{
  "arch": "dit",
  "image_size": 64,
  "horizontal_flip": true,
  "cond_dim": 128,
  "head_dim": 64,
  "muon_scale": "original",
  "lr_schedule": "step"
}
Rows from expert 2 of block 3, named by matrix and row number. Rows with one number belong to one neuron. Each number is 128 + 32 x the weight over its row's rms, rounded and kept within 0 to 255. All counts start at 0. After the name is the row's rms in percent of the matrix's.
# up: expert up (model.blocks.3.mlp.up, 8x128x128), inputs 0-127
# down: expert down (model.blocks.3.mlp.down, 8x128x128, transposed), outputs 0-127
up.23 075 [129 177 159  98 125 134 122 128 135 153 120 102  70  97 143 130 102 170 127 140  87 116 149 135 123 117  98  77 189 103 105 137 117 130 177  84 121 128 101 135 151 132  89  79 123  68 127 140 166 120 148 119 185  78 126 107 146  91 118 159 110 148 107 121 153  89 113 123  91 105 107 102 169 132 173 145 148  99  58 154  98 115 121 108 172 149  85 116 156 127 134  83 106  96 116 141 134 164  21 179 157  86 161 180 137 161 116 194 167 159 163  91 128  93 164  56 126 148 137 103  99 144  60 128  63  83 161 148]
down.23 084 [123 120 119 162 197 102  99 142  99 145  95 146 119 177  85 126 189 101 150 126 156 150 182 112 157 116 194  86 135 142 148 173 129 137 122 156 167 147 197 144 189 107 147 119 139  85 155  98 171  81 130 140 225 188 100 107 127 101  60 157 103 102 120 152 127 160 146  86  82  95 168 103 118 168 144 127 127 127 142  99  97 103 113 112 140 102 152 136 161 145 149  96 111  85 151  96 121 149 114 123 124 156 135 101 131  24 127 164 167 154 134 101  97 157  92 103 193 109 145 161 132 183  93  98 133 106 111 118]
up.24 105 [115  85 126 124 127 115 110 151 153  87 126 131 165 186 101 128  83  90 136 135 140 161  98 125 137  89 171 153  99  99 154 120 139 164  47 126  54 117 131 151 167 109  82 135  71  96 142 111 101 161 138 183 114 137 101 140 123 138 167 146 130 143  93 183 138 161 155 139  75  81 114 127 122 108  86 116 125  91 150 115 111 156 172 159 179 193 138 109 165  70 137 175 115  99  22 155 113 187 127 146 139  83 132  76  92 143 108 117 101  86 111 132 157 129 188 132 122 117 126 179 117 171 184 118  82  98 109 110]
down.24 110 [106 158 152 138 123 113 109 121 109 164  89 127 145 120 140 148  82 112 139 165 183 118 126 146 108 155 164 125 113 186 192 130 125 192 102 125 202 169 144 140  85 108 178 136  95 145 140 135  55 104 180 188 183 179 145 161 119 129 109 189 147  92  93 187 156  95 115 122 139 102  89  59 131 129 132 126 168 188  59 140 128 128 132 129 193 152 131 134  88 128  75  89 138  84 139 168 157 126 131 134 104  76 155 185 136 136 146 187 141 117 165 144 138 150 128 161 147 149 101  95  87  76 124 105 120 117 123 159]
up.25 088 [134 105 122 130 149 134 152 176 140 133 101 116  88 112 136 117 112 104  78 141  86 122 118 106  89  62 115 120 127 180 103 125 119  36 109  99 126 103 102 184 167 167 138 116  83 107 120 148  96 135 127 170 188 135 144 110 139 139  92 129 128 163 124 121 150 135 151 106  67 120 134 107 106 130  80  92 124 140 112 134  56  94 116 107 194 126 101 166 116 166 115 123 153 116 144 167 164 123  99 158  59 137 233  60 185 120 139 111 131 141 141 137 146  86 197 148 113 121 175 191 204 138 156  83 139 140 120 133]
down.25 076 [128 140 113 117 134 184 105  94  85 109 110 159 156 120 196  83  84 168 156 114 140 128 109 154 213 104  41 170 104 174 106 148 129 136 136 120 139  88 138 134 138 151 156 132 116 150 174 118 100 192 102 134 135 116  93 155 209 136 126  67  93 173 150  57 118 154 139  97 141 140 166 136 122 167 152 178 124 137 124 127  73  95 146 121  82 117  79 125 109  76 155 137 105 153 125  58 119 105  80  74  90 144 164 121 190 144 181 136 150 130 108 144 132 167 139 144 185 157 157 140 126 143 119 132 118 115 154 173]
up.26 087 [ 53 168 133 134 127 129 166 104 113 141 132 114 139 148  93 108 127 134 128 181 121  84 115 109 104 105 185 156 117 141 167 146 147 157  51 136  79 108 190 148 208 156 147 175 110 133 122 155 106 111 100 161 191 180 191 169 122 168  87 111 101 124 120 144 126 102 106 150 109 135 158  96 131 105 131 156 113 104 186 108 143 126 124 165 177 145 156  64 124 131 130 138 186 171  72 113 101 169 126 111 120 138 150 109 170 108 125  98  94 117 192 147 191  81  86  96 138 170 124 193 109 138  73  95  95 110 131 103]
down.26 112 [165  73 132 145 130 179 175 110 174  84 123 111 109 167 127 140 156 122  79  85 124 122 134 121 136 127 137 146 139 161 115 129 158 138 122 158 128 107  65 142 146 103 130 157 122 151 166 200 156  98  52 133 155 139 176 131 151 141 101  95 101 128  98 128  94 121 128 170 176 115  61  89 161 116 129 161 190  80  98  45 168 129 119 118 103  93 130 116 131 181 151 127 104 121 158 140 137 157 108 173 151  75 131 167 204  86 101 176 103 137 163 163  89 164 175 147 137 196 141  88 151 164 121 115 136  76  82 129]
up.27 119 [122 101 104  95 204 101  58 119 124  92 135 149 122 140 126  78 155 110  96  50 118 165  66 168 109 107 143 115  93  86 165 133 109  96  89  60 116  67 111 153 143 125  89 133 116 157 170 126 118 151 126 169  84  79  75 120 153 113  71 113 147  85 117 131 113 111 108 118 134 122 173  87  90  85 155 139 140  93 102 133 125 137 181 115 134 169 127  73 128 113 105 117 170 117 155 152  41 132 139 138  71  91 108 162 123 148 186 135 110 162 147 164 156 152 151 153 141 182 133 157 188 149  95 140  86  96 105 128]
down.27 090 [114 170 142 129 155  77 144 112 105 178 137 159 123 138 131 136 121 102 140  87 112 163 152 157 117 114 188  67 126 157 131 134 129 124 116 120 127  82 161 131 217 120 163 110  98 132 136 168 124 117 120 143 160 157 137 118 109  96 162 128 158 154 135 118 115 145  93 156 132 195 147  62 118 144 115  83  88 152 119 114  96 118 113 175 155 144 119 149 142 102 111 133 148 164 178 150 141 144 108 123 102  98 146 117 113 153 144 217  88 244 146 131 114 138 117  99 168 239  88 149 144  89 138  36 146 112  90 138]
up.28 120 [114 165 113 168 131 145 134  95  98 117  99 107 148 102 125 102 159 105  55  89 122 145 146 114  79 129 153 102 126 141 128 138  88 163 140 110 172 155 127 200 160 150 169  92  99 107 114 122 219 152 186 149 137 125  67 159 118 130 145 133 170 125  71 162 140 134 114  66 119  83 117  41 110  88 155 127  63 151 179 139 155  99 148 188 160 146 103 168 108 122 155 155 154 143  98 134 133 145 148 139 177 132 123 117 105  92 114 127  62 132 110 109 121 119 148  54 127 147  65 145 104 137 102 131 144 125 206 176]
down.28 102 [145 232 131 162 148 115 114  91 152 158 178 178 132  80 133 174 127 162  69  89 100 142 137 125  78 110 139  57 129 105 138 155 102 117 150 137  83 153 102  53  82 138 104  87  71 188 156 133 173 157 158 135 135 117 169 150 119 113 124 117 119  93  77 165 166  97 160 168 116 100 117 100 131 172 175 170 137 132 148 154  99 165 113 120 170 127 113 152 166 103 141 145  77 134 108 118 157 100 145 134  81 155 131 145 177 147 138 128  77  86 177 120 128  94 105 168 134 130 189 110 150 113 121 132 118 133 184  67]
up.29 123 [136 112 142 146 249 108  97 148  81 130 166 175 142 111 129  82 155 109 143 129 146 120 123 136 100 117 142 103 117  85 154 129 122 146 130 110 140  70 177  99 144 154  93 135 149 173 172 145 105 138 207 172 143 142 117  96 142 181 101 143 146 123 126 114 137  95  83 146 176 154 183 162  76 133 138 139 132 100 178 179 119 186 134 153 133 148 120  92 163 120 118  96 180 190 212 106  16 146 135 114  96 156 148 165 117 111 170 120 197  94 136 147 108 157 138 138 123 137 116 144 123 120 146 112 119 117 119 135]
down.29 100 [165 146 117 117 129 151 173  87 167 112 101  95 125 149 110 137 125 109 138 146 100 122 162 124 136 159 103 135 150 135 152 167  91 155 122 119 139 163 165 108 154 142 124 139 114 129  43  83 121 119 158 110 108 141 144 159 142 116 111  85 155 165 105 157  86 226 144 147 156 165 137 105 164 124 102 121 142 120 121  98 120 146 173 107  83 199 166 163 151 146 119 120 138 115 182 125 112 133  64 131 113 172 124 155 103 126 121 127  88   0 152 152 129 146 156 129 149  85 112  84  87 174  86 206 124 122 147 151]
up.30 078 [168 137 123  55 123 116 140 201 128  46 176 158 137 176 119  83 119 163  85 124 101 154 110 202 152  97 147 145 136  83 146 123 134  97 207 133 133 140 139 161 121 162  80  94 140 146 152 148 137 121 124 121 125 165 187 165 172 106 169 133 144 113 156  64 131 141 167 134 106 107 108 145 119 128 189 139 139  99  90 145 107 114 165 117 113 140  93 155 116 139 159  88 118 174  89 108 107 120 155 103 105 147 138  60 111 129 127  79 121 114 147 107 187 133 158 162 151 157 174 119 213 196 176 127 122 179 121 127]
down.30 073 [112 109 131 203 114 141 108 133 128 115 161 123  97 139  92 141 147 104 139 103 204 144 123 115  81 166 110 164  72  66  95 143 156  94 140 120  81 121 104 141 208 106 126 156  98 164  99 156 105 181 117 148 136 111 166 144 162 126 186  89 103 163 173 118 138 100 182 129 100 195 118 101  72 124  66 152 180  64 139 133 119 154 142 152 175 160 145 152 164 181 166 124 147 151  75 123 152 133 132 177 158  96 142 151  78 118 110 109 123 145 151 114 148 177 122 120 154 128 162 100 155 157  77 136  69  73 116 148]
up.31 089 [ 96 122 108 133  48  75 179 109 145 100  95 173 166 114 124  59 149 132 103 157 189 163 141  87 133 103 212 110 158 141 144 141 129  76  98 100 163 194 146 187 110 135  97 128 124 140 106 106  90  91 164 178 126 163 136 118 123  32  97 158 154 115 126  88  94 100  95  64 138 190 111 148 171 160 163 116 110 118 200 117 147 129 164 127 113 109 139 107 151 135 134 144 144 120 111 114 142 151  91 136 150  77  97 188 121 145 133 141  94  99 176 128 186 124 110 141 113 105 135 104 122 171 140  99 119  90 135 142]
down.31 111 [173 166 118 111  98 178 101  92  96 136 130 162 141 154  91 153 131 169 109 127 111 157 205 115  83 194 116  74 106  84 188 161 142 181 164 140 136  79 110 189 119  79 151 211 171 176 167 129 110 143 119  46  79 131 160 115 137 129 136 127 116 152 143 111  86 159 125 122 147 135 138 101 188 132 131  87  85 158 144 109 133 118 137 175 146 141 162 108 101 107 102 117 157  79 124 151 184  95 120 129 158  46 131 144 122 129 126 112 179 125 119 151 144 172 130 116 166 121 140  85 111  71  91 154 101 144 134 161]
up.32 116 [153 113 132 117 102 136 189 154 146 145 124 147 112 139 136 106  63 120 125 177  89 105 103 162 125  72 122 154 122 129 104 135 113 179 175 126 189 134 120  62 207 124  93 114 146 123 164  90  99 142 176 162 153  54 109 111 126 166 126 157  92  83 138 129  86 130 144 140 142  94 138 116 125 167 106 141 113 101 116 186 155 104 113 100 108 163 139 120 161 147 126  70 130 131 149 154 106  77 123 128 140  97 143  94 197 132 107  96 146 102  64  63 115 199 120  85  84 126  65 111 153  92  79  82  79 103  95  90]
down.32 099 [117 146 153 106 101 103 118 123  83 119 174 110 173 139 155 126 113 100 135 158 123 115 143 146 120 156 155 114 128 155  98 141  99 131 137 146  81 132 123 114 110 143 181 126 149 108 132 153 153 123 178 112 162 145  81 100 113 127  81 167 188 120  31 128 112 117 138 119 127  81 102 156 128 121 110 184 164 128 118 120 103 103 111 100 118 152 124 130  44 192 124 155  58 113  79 153 155 135 165  91 109 108  93 140  49 145 106  81 166  56 140  86 118 167 100 159 106  69 184 128 134 124  97 183 204 165 164 176]
up.33 114 [120 157 102 130 144 168 146 133 155 105 172  81  95  98 128 158 167 191 115 148 110 147 189 136 103 191 114 122 100 100 111 123 147  94 114 151 126 130  86 162 159 140 155 111 105 122 172 150 133 143 136 133 114 103 126 109  71  82 160 131 114 217 121 118 109 140 123 110 125 127 134  79 126 111 196  38 168 135  61 155 130  78  98 126 128 173 118 129  79  63 119 137 120 153 180 147 139  68  81 137  84 117  48 126  78 148  78 149 124 104 133  77 140 168  89  91 113 168  89 128 106 176 104 113 115 124 123 148]
down.33 093 [171 174 129 131 130 116 156 142  91 129  80 181 122 127 133 127 159 168 139 169  94 103 137 122 110  49 112 136 148 156 126 136 157  90 124 156 151 104 133  96 114 131  95 166  95  97 200 161 137 163 100 115 134 113  84 102  88  83 159 119 144  59  89 147 120 124 141 150 139 168  91  87 106 115 204  66  73 106 126 155 143 134 118 178 141 143 128 127 202  90 112 196 136 109 156 168  79 164 173 148 138 134 214 133 156 153 180 158  91  81 161  90 133 152 105 151  98 162 133 103  85 127 136 139 138  79 109 135]
up.34 089 [141 147 142 130 192 195 124  83 133 165 168  63  48 124  47 136  97 122 138 144 103  94 121 134 151  98 149 155 133 117 132 120 141  89 124 106 131  82 109 124 107 146 103 146 103  76  91 152 113  75 145 156 146 196 119 173  87 139 154 130 167  92  73 105 157 116 154 130 139 108 102  89 147 100  89 135  53 177  93 130  77 130 113 130 194 131 144 143 134 164 104 137 148 103 124 151 109 119 113  99 123 125 192 144  82 125  95 136 147 133 139 162 125 148 175 165 143 124 158 218 199 163 127 103 136 115  96  85]
down.34 081 [131 104 128 144  92 112 112 203 107 118 200 123 118 100 129  97 111 104 114 102 116 142 112 130  76  99 162  57  81 110  57 150 149 129 151 112 174 103 149 106 160 126  79 137  59  92  82 114  94 100 113 165  96 143  74  92 157 122 135  34 133  81 153 123 145 146 114 114 171  96 110 157 164 108 144 130 111 176 146 148 105 132  95  94  98 137  94 124  94 197 160 145 104  97 150  84 136 120  84 121 140 141 105 162  87 120 117 111 100 111  89  87 126  74 118 199 127 109 153 158  92 132 171 133 176  61 139 129]
up.35 088 [114 121  96  94 149  96  87 142 142  95 113 121 122 157 105 104 145  88 162 146  89 149 131 105 120 161 143 159 122 148 177 120 116 112 141  86 107 172 154 116 122 143 120 154 149 163  80 235 126 168 220 189 152 137 151 147 117 131 113 149 132 117 162 103 143 107 101 110 171 157 125 131 135 163 127 122  85 120  81 133 152 116 196 147 126 167 123 104 173 147 110  93 119 155 206 125 120 155 163 123 114 186  93 165 135 138 134 213  66  96 182 137 185 149  92  98 102 204 120 124 159 147  88 175 103 118 118 115]
down.35 081 [102 124 106 115 113 195  93 127 177 153 142 103 116 175 110 131 135 116 136 166 171 129 173 112 127  98  90 130 176 126 135 170 104 107 126  74  56 201 121 230  74 133 112 155 161 126  55 195 149 115 180 181  98 105 134 141  76 147 111 138 125 116 127  95 133 153 125 115  84 102  84 169 125  96 131 106 102 119 119 126 137 131 168  83 103 121 149 115 152 175 124 127  82  83  90 112 157 142 112 106 182  62 149 120 135 147 151 166 161 130 149 158 152 140  90 171  83 154 190 156 146 117 102 116 136 138 175 143]
up.36 101 [143  87 109 122 148 111 156 127 113 143 122 152  97 116 106 135  72 133 150 102 113 146 107 139 128  34 147  79 173 150 116 126 100 159 154  79  87 135 102  94 153 154  62  89 154 102  85  86  72 151 171 146 145 129  91 145 171 154 112  79 116  63 166 105 121 155 153 120 102  83 109 121 159 102  65 170 100  63 109 146 131 156 137 171 113 142 156 116 176 145 136  70 135 125 129 128  58 169 174  78 148 100 176 127 166 120 174 107 113 157  97 187 122  96 136 161 139 119 185 128 192 139 118  93 112 110 110 163]
down.36 089 [131  89 117 146 124  99 148 105 157 126 201  90 160 126 135 126  68  69 154 113 132 182 119 174 122 189 151  96 132 150 132 127 126 127 107 107 128 141 105 159 153 187 189 117 137 152 102 138 109 119 156 139 172 101 137 137 174 141 107 103 151 175 136 141 156 154 127 112 151  85 142 144 148 121  74 229 153 162 132 124 117  89 125  66 160 107 120 130  55 180 121  99 104 142 100 102 201  93  95  70 134 142  67 144  68 104  74 157 125 161 109 181 142 100 124 104 145 135 129 146 194 119 133 125 145 166 181 107]
up.37 088 [ 62 113 120 165 116 101 169 135 114 119 107 190 112  94 101 118 175  77 146 134 169 157 171  59 106 127 177  93 128 159 126 140 148 129 189 128 152 168 114  83 133 152 104 130 128 169  93 194 119 109 170 147 116 186  89  94 144 146 121 136 155 101 155  73 124 193  78 121 141  98 135 116  99  94 151  58 117 102 147 120 153 194 112 169 155 222 120 123 103 112 175 154 133 117  90 117 104 138 135  92 139 139 114 111 135 163 109 126 113 147 110 103 103 140 110 148 162 122 144 121 127 168 210 193 125 140 174 171]
down.37 112 [ 18 124 124  68 133 124  97 165 104 174 158 107 170 127 125 123 106 130 130 172 152 176 113 138 132 146 128 159 134  82 124 143 151 118 140 128 113 106  70 157 153 128 175  56 197 129 159 113 126  88 154  83 113 105  79 140 156 176 109 149 145 160 156 108 141 134 122 130 128 146 148 137 101  95  68 149 110 163  80 160  96 160 139 105 121 110 146  87  89 139 111 113  96 118  81 138 139 123 110  85 171 133 112 143  57 217 116 134 124  95 119 105 138 148  89 127  95  94 197 119 194  97 107 131 141 201 127 168]
up.38 090 [ 76 149 138  86 137 159 181 112 111 137 154  95 132   2 132 150 149 139 106 151 128 134  78 116 135 126 151 134  88 147 154 132 142 114 140 103 152 130 168  93 169 152 104 151 153 113 131 135 101 121  87  92 144 119 124 120  83 126 156 101 179 146 146 132  92 152 122 144 122  93 155 134 176 134 108 114 131 139  99  68 119 118 146 170 103 169 128 113 116 154 150 159 184 144  90 148 127 121 136 146  95 110 153 123 144   0 120 104 116  50 136 187 125 142 120 109 130 207 104 126 144 181 103 196 124 102  85 139]
down.38 126 [132 185 151 123  94  88  91 169  95  23  96 122 138 139 115 128 121 152 170 171 112 140  78 147 141 125  87 106 119 149 150 149 101 152  87 212 121  68 197 158 178 164 173  62 152 111 105  61 120 142  96 118 114 166 131 111 155  85 143 115 155 142 151 125 149 125 139 193 104 129 143 163 127 150 158 126  51 152  97 130 104  86 166 168 139 161 140 118 132  98 100  91 169 137  93 124 165 128 149 104 184 146 143 100 126 136 130 134 154 157  95 136 200 112 136  93  73 120 132 129 165 120  99 114 125 137 137  75]
up.39 112 [196 120  81  80 113 137  78  78 129 133  91  92 104 130 123 118 157 112  80 125 100 107 126  94 119 151  59 119 112 161 137 135 134 131 130 148 112 187 107 135 144  93 179 102 151 132  89 186 164 120 161 105 163 116 157 118 135 122 136 121 138 150 135 116  82 164 102 111 119  76  65  31 160 150 121  86 117 114  68 123 128  86 159 150  99 109 119 142 147 137 146 148  52 143 112 143 179 181 121 138 135 134 118 137  84 141  76  95  67 191 109  95 118  93 100  90 135 148  87 170 101  66  65 128 106  83 118 132]
down.39 110 [ 56 138 149 128  96 163 149 129 167 154 121 134 105 167 117 150 165 160  59 106 101 115 161 153  99 141 227  77 132 119 169 194 120 181 129 178 145 122 157 161 182 156 114 144 148  80 104 101 126 123 129 140 141 111 104 183 127  95 137 140 108 109 158 155 120  67 118 185 106 118  81 124 140 150 115  80 116 164 179 153 100 139 138 104 158 130 130 129 151 145 105 117 126  64  79 166 147 152 154 145 146 175 201 113 152 176 172 144 114 122  81 140 166  84  96 120 157 172 107  92  96  91 109  83 131 117 184 126]
up.40 088 [ 61  89 110 124 130  99 129 140 157  87 110 138 163 125 106 125 123 104 149 148 104 164  94  88 128  83 128 127 154 176 149 126 144 182 138  61 152 165 116  91 169 138 110 145 171 156 125 171 146 143 207 188 147 159 107 107 135 157 163 149 191  85 142 142  93 183 153 175 101 103 135  71 178 127  95 129  79 121 140 170 132 174 144 156 115 174 150 128 139 123 143 129 107 118 152 112 138 154 169 114 173 103 153 143 148  89 135  72 144 189 125  90 122 156 165 129 116 130 123  97 120 105 192 252 134 119 118 141]
down.40 107 [168  97 140 118  80 105 207 139 184 154 110 136  97 150 119 164 123 131 132 129 132 115 163 133 144 170  96 129  88 116 138 237 123 176 181 164 131 143 130 146  44 118 118 144 145  89  82 122 164 144 189 108 107 202 136 146 158 141 149 124  71 160 135 137  93 102 134  70 108 134  84 159 140 129 128 114 119 125 154  99 123 140 171 134 118 146 155 124 120  92 116 108 178 150 164 117 112 144 120 169  62 182 110  81 131  66 173  95 148 164 144  86 115 194 175 125  74 103 116 117 112 142  98 107 140 126  87 151]
up.41 122 [116  90  94 165 127 150 184 134 113 109 182  92 166 130 124 133 172  80 131  93 135 109 135 153 145 105 192 158 118 114  56 128 131 159 139 104 225 131 118 159 143 147 125 144  93  97 172 112 155 113 173  67 135 110  78 159  71 146  77 110 117 175 141 145  98 146 144  91 109 141 102  87 117 109  97 146  61 166 126 160 182 179 171 131 175 151 134 139  59 179 138 118 117 164 140 104  94 103 110 110 179 147 133  64 125 134  92 118 100 127 135 119 158 106 150 154  71 139 158 102 134 117 179 110 121 120 188 166]
down.41 112 [167 125 124 159 132 146 113 132 107 121  72 166 181  89 138 131 168  96 147 122 105 139 122 141 147 165  94 135 129 138  30  83 129 106 117 167  84 138 121  82  91 154 141 157 108 161 142 168 118 165 123 185  91 150 141 158  55 128 187  86 159  66 149 157  72 125 108 138 121 128 185 131 113 144  97 143 165 108 128 113  73  77 162 143 148 128 138  97 171 147 167 140 160  80 150  92 175 124 145 101  74 120 106 162 106 112 160 164 129 122 171  59 120  87 136  61  86 112 109 138 172 130 186 129 131 170 162 120]
up.42 098 [110 145 152 106 117 122 167 124 132 108 112 133 141 189  80 119 171 103 146 140 167 117 171 129 178 170 201 168 164 122 145 144 181 140 128  41 120 161 120 150 130 135 113 196 136 125  90 200 128 113 220 153 112 107 100 141 139 121 120 159 152  67 139 129 103 178  88 114 144 128 155 119 149 158 138 112  83 159 109 112 166 147 153 119 181 139 154  96  70 142 103 161 190 163  84 101 128 111 157 137 119 120 177 166 132 134 111 195 171 147 173 128 134 206  95 145  62 154 129 125 116 132 138  98 137 159 112 124]
down.42 114 [136 116  87 108 131 114 194 126 159 110 133 119 176  44 121 135 139 105 129 121  86  96 142 125 147 101 184 157 157 135 160 217 152 134 134 137 114 140 122 198 121 127 159  95 160 131 140 105 214  95 129 126 154 106 164 108 178 144  98 150 153 116 119 137  80  64 165 135 143  35 101 125 122  84 121 142 146 118  96 162 118 109 132 122 141  95 139 109 154  98 176 185 136 135 180 120 151 126 169 153 100 240  99 139 168  76 166 142 112 126 109 120 135 144 128 140 111 122 134 102  83  88 109 144 150 175 128  84]
up.43 121 [148 128 106  87 145 133 149  96 131 153 129  77 133 123 153  62  67  96 161 126  87  70 129 143 132  93 165 120 198 170 104 128  89 104 138 125 116  71 115 189  96 151 162 166 129 127  88 136 119 108 144 140 117 145 157 171 209 188 157 214 144  83 112 125  68 133 150 121  85 134  99 114  79 120 152 165 169 187 135 135 143 125 135  83 179 135 101  98 130 111 125 138 130 135 123 148 110  71  94 127 146 133 158 111 152 138  89 104 119 136 112 178 147 103 206 103 178 163  96 160  81 154 115  86 133 168 120 159]
down.43 098 [122  74 139  79 136 119 160  68 151 139 149 132  95 111 145 161 107 101 174 163 136  71 126 148 143 154 138 123 142 100 111 133  87 101 110 129 125 105 132  86 147 129  85 115 143 102 104 137 130 136 133 135 176 123  84 124 211 161  84 255 133 133 139 111  56 128  89 151 161 120 151 107 116  90 138 123  90 129 106 119 129 138 105 135 143 168 132  94  94  82 149 115  73  91 113 160 118 186 164  91 103 106 169 137  89 134 142 123 150 128 154 176 101 124 169 168 151 111 179 117  60 122 132 130 137 168 128  37]
up.44 081 [ 71 135  97 109 180  60 186 114 136 147 120 110 146  86  94 114 142  96 129 150 136 169 143 127  98 146 107  98 170 157 166 133 113 149 194  64 135 117  96 100 112  99  82 141 158 130 146  98 161 148 171 207 162 158 111 112 135 117 103 171 151  95 112 104 121 139 140  81 129  90 134 132 113 154 105 131 135  78 155 144 149 140 201 173 173 159 141  54 143 110 110 127 106 124  70 124 141 189 139 107 160 127  82 163 135  70 113 122  71 163 121 136 110 117 146 119 110 195 145 142 129 147 129  64 116  90 206 170]
down.44 092 [102 139 106 122 156 100  87  82 112 128  85 187 125 114 120 141 141  97 133 152  91 111 125  91  64 112 126  75  94 121 134 152 104 119 111 147 126 130 114  84 131  88 123 210 132 125 148  73 173 174 102  68  94 103 156 172  66  85 164 132 134 132  60 126 154 136 113 134 106 169 133 121 140 148 113 133  99 166 178 129 124 112 149 121 145  93 131  77 107 148 101 184 169 119  85 142 114  29 105 120  73 137 152 148  95 123 115 103 113 113 196 113 148 114 117 174 181 157 124 169  89 184 134 173 133 122 198 105]
up.45 094 [165 123 110 127 137 117 179 118 154 156 159 154 132 152 135 131 160 145 131 166 128 131  66 122 134 143 167 129 107 167 174 137 119 131 152  84 151 112 148 105 203 150  87 155 130 142  98 222  56 133 187 110 157 159 125 120 120 110 116 135 116 121 171  86  96  87 114 126 144 112 176  82 157 126 135  70 125 105  58 129 148 117 109 133  98 109 108  96 103 107 146 126 139 171  75 108 123 121 158 138  84  32 103 125 128  21 104 139  94 184 141 143 117 127  84 102 104 177 105 109 160 114 116  67 104 122  99 167]
down.45 090 [199 119 136  94  75 141 104 158 108 127 154 147 124 149 139  98 145 135 139 107  90 121 158 106 139 138  79 141 117  80 133 110 154 147  93  40 210  91 133 109 118 136 111 127 122 143 123 255  91  78 114 120  98 105 143 147 163 153 126  95 132 136 151 141 123 170 184 103 173  74 110 148 186 133 146 101 168 142 134  77 126 150 102 135 135 143 130  98 141  93 143 118 131 136 127 145 151 123 121 109 128 212 154 141 112  55 122 154 147 179 199 187  78 130  96 132 106 139  68  92 132 144 140 139 141 117 102 135]
up.46 095 [167 119  62 140 205 157 184 118 112 152 155 154  93 139 126  93 155 122 107 146 126 134 127 143 101 149 170 132  84 145 160 125 151 100 141  88 151  97 128  69 175 134 140 125 131 152 153 194 114 120 143 107 132 143 115  82 122 151 113 131 159 157 155  98  87 216  95 113 158  82 190 104 113 141 155  84 168 127 109 163  96 152 134 129 172 214 132  93 127 118 138 161 148 157  70 128  79 130 115 143  76 157 124 138  96 143  98  97 110 195  69 134  50 151 119 110 123 111  73 169 122  67 137 110 114  92 140 140]
down.46 083 [106 143  93 133 141 154 102 116 165 115 144 112  88 119 184 122 145 169 109 141 104 137 199 161 119 105  79 164 176 108 181 116 133 131  91 105 147 143 143 132 123 172 128 131  96 113 120 137  95  98 130 159  86  97 144 153 136 150 155 140 107 127 217  92 144 113 124 172 138  45  99 136 120  48 113  67 138 107 149 103 101  96 136 122 150  75  92 140 158 123 128 137  90 112  79 163 162 143 104 139 153 142 161 117 166 132 172  81 192 184  55 159 152  34 117 144  93  92 146  64 104 149 145 117 133 151 143 112]
up.47 089 [145 111 124 104 108  86 164 104 142 168 118  82 100  33 102 172 157 112 145 119 187 148  87 126 110 154 123 115 156  90 159 125 157 130 124  92 107 128 111  92 157 113  98 119 172 146 153 145 126 192 107  95 119 131  98 136 135 164 105 111 182 101 103 118 123 184 128  97  70  79 146 101 130 162  92  92 167 103 142  57 142 167 100 144 138  83 113  67 143 117 139 176 117 126  32 141 115 138 177 145 128 121 119 139 126 167  89 124  85 114 119 143 126  88 112 122  82  35  91 136 103 109 130 147  62 134  66 130]
down.47 088 [134 157 106 148 133  40 193 152  98  59 125 109 134  97 125 144 130 137 171 139  99  99  74 143 134 119 149 142 175 142 129 111 108 121 154 133 162 134  98  60 149  53 152  68 111 106 125 185 135 168 119  96 171 124 120 111 159  98 171 108 184 135 115 174 146 116 159 134 126 134 147 111  51 115 139 163 109 150 114 161 102 120 111 182 115 181 126 167 125  83  88 131 182 142 110 121 101 112 139 114  82 126 111 105 119 116  90 122 117  95 182  66 194 101 144 128 105  74 122 133  76 170 144 201 108 160 151 128]
up.48 071 [ 89 121 123  90 115 101 155 123  69 159 217 123 188 150 164  91 131 150 118 186 169 102 103 140  95 162 141 115 135 151 138 140 132 145 104 148 144 106 127 148  90 135  79 129 182 179 168  87  85 160 109  28 133 105 148 134 127 143 160 100 117  95 148 107  83 151 136 127 178 195  99 142 166 114 180  83 138  68 104 147 177  89 107  79 106 154 174 188 113  54 117 135 123 108 163 115 141 115 133 133 115 162 105 167 101 133 130 138 106 140  78 151 178 171 157 110 137 108 163 141 160 112 118 121 133  73 116 115]
down.48 079 [122 141 129 156 110 141 114 127 147 148 110 119  93 113 160 111 183 137 122 123 101 172 135 146 145 167 125 123  41 114  98 116 101 129 167 127 119 110 131  67 114 124  74 105 207 136 116 130 131 124  47 108  78 206 140 122 108 101  89 121  92 130  78 101 170 116 116 104 172 188 157 176 131 134 147 149 103 109 125 131 149 129 118 155 154 160 171  91 113  87 179  88 164 153 146  28 127 135 100 138 149 196  67 112 104 130 129  97 109 132  84 124  85 181 153 110  80 113 109 115 123 171  69 109 154 149 124  84]
up.49 124 [147 119  96  91 158 136 148 129 149 123 111 167 109 118 129 111  95  82 103 109  96 153 188 182 134 126 130 154 163 108 143 128 164 133 146 133 181 104 127  88 106 130 104 131 104 145 123 130 110 163 161 182 138 147 139  66 130 110  66  67 158  61 168 180  94 174 151 131 103  94  69 118 151 158 122 143 152 121  98 166 110  75 140 134 144 204 151 128 142 142 154 100  70 102 187 117 159  95 150 116  93  95 193 192 186 102 120  64  79  88 127 128 146 165 164 160 128 117 161 114 174 114 125  90 127 113  84  74]
down.49 109 [130 134 126 111 127 119 130 185 103 145 141 112 102 138 112 113 123 128 110  87 119  70 129 124 134 132 165 165 136 139 129 167 126 130 163 170  67 127  71 161 154 134 129 122 108 166  93 125 154 126 143 112 128  66 137  94 144  96 201  45 100 185 212 181  57 113 133 142 134 133 145 172 149  95 125 145 119 140 131 145 206 169 164 143 149  96  60 113 160 105 162 117 116 161  99  77  69  55 133 146 120 109  83  87 177 155 111 107 119  79  75 154 129 108 182 131 108 135  79 127 116 106 153 151 162 154 122 117]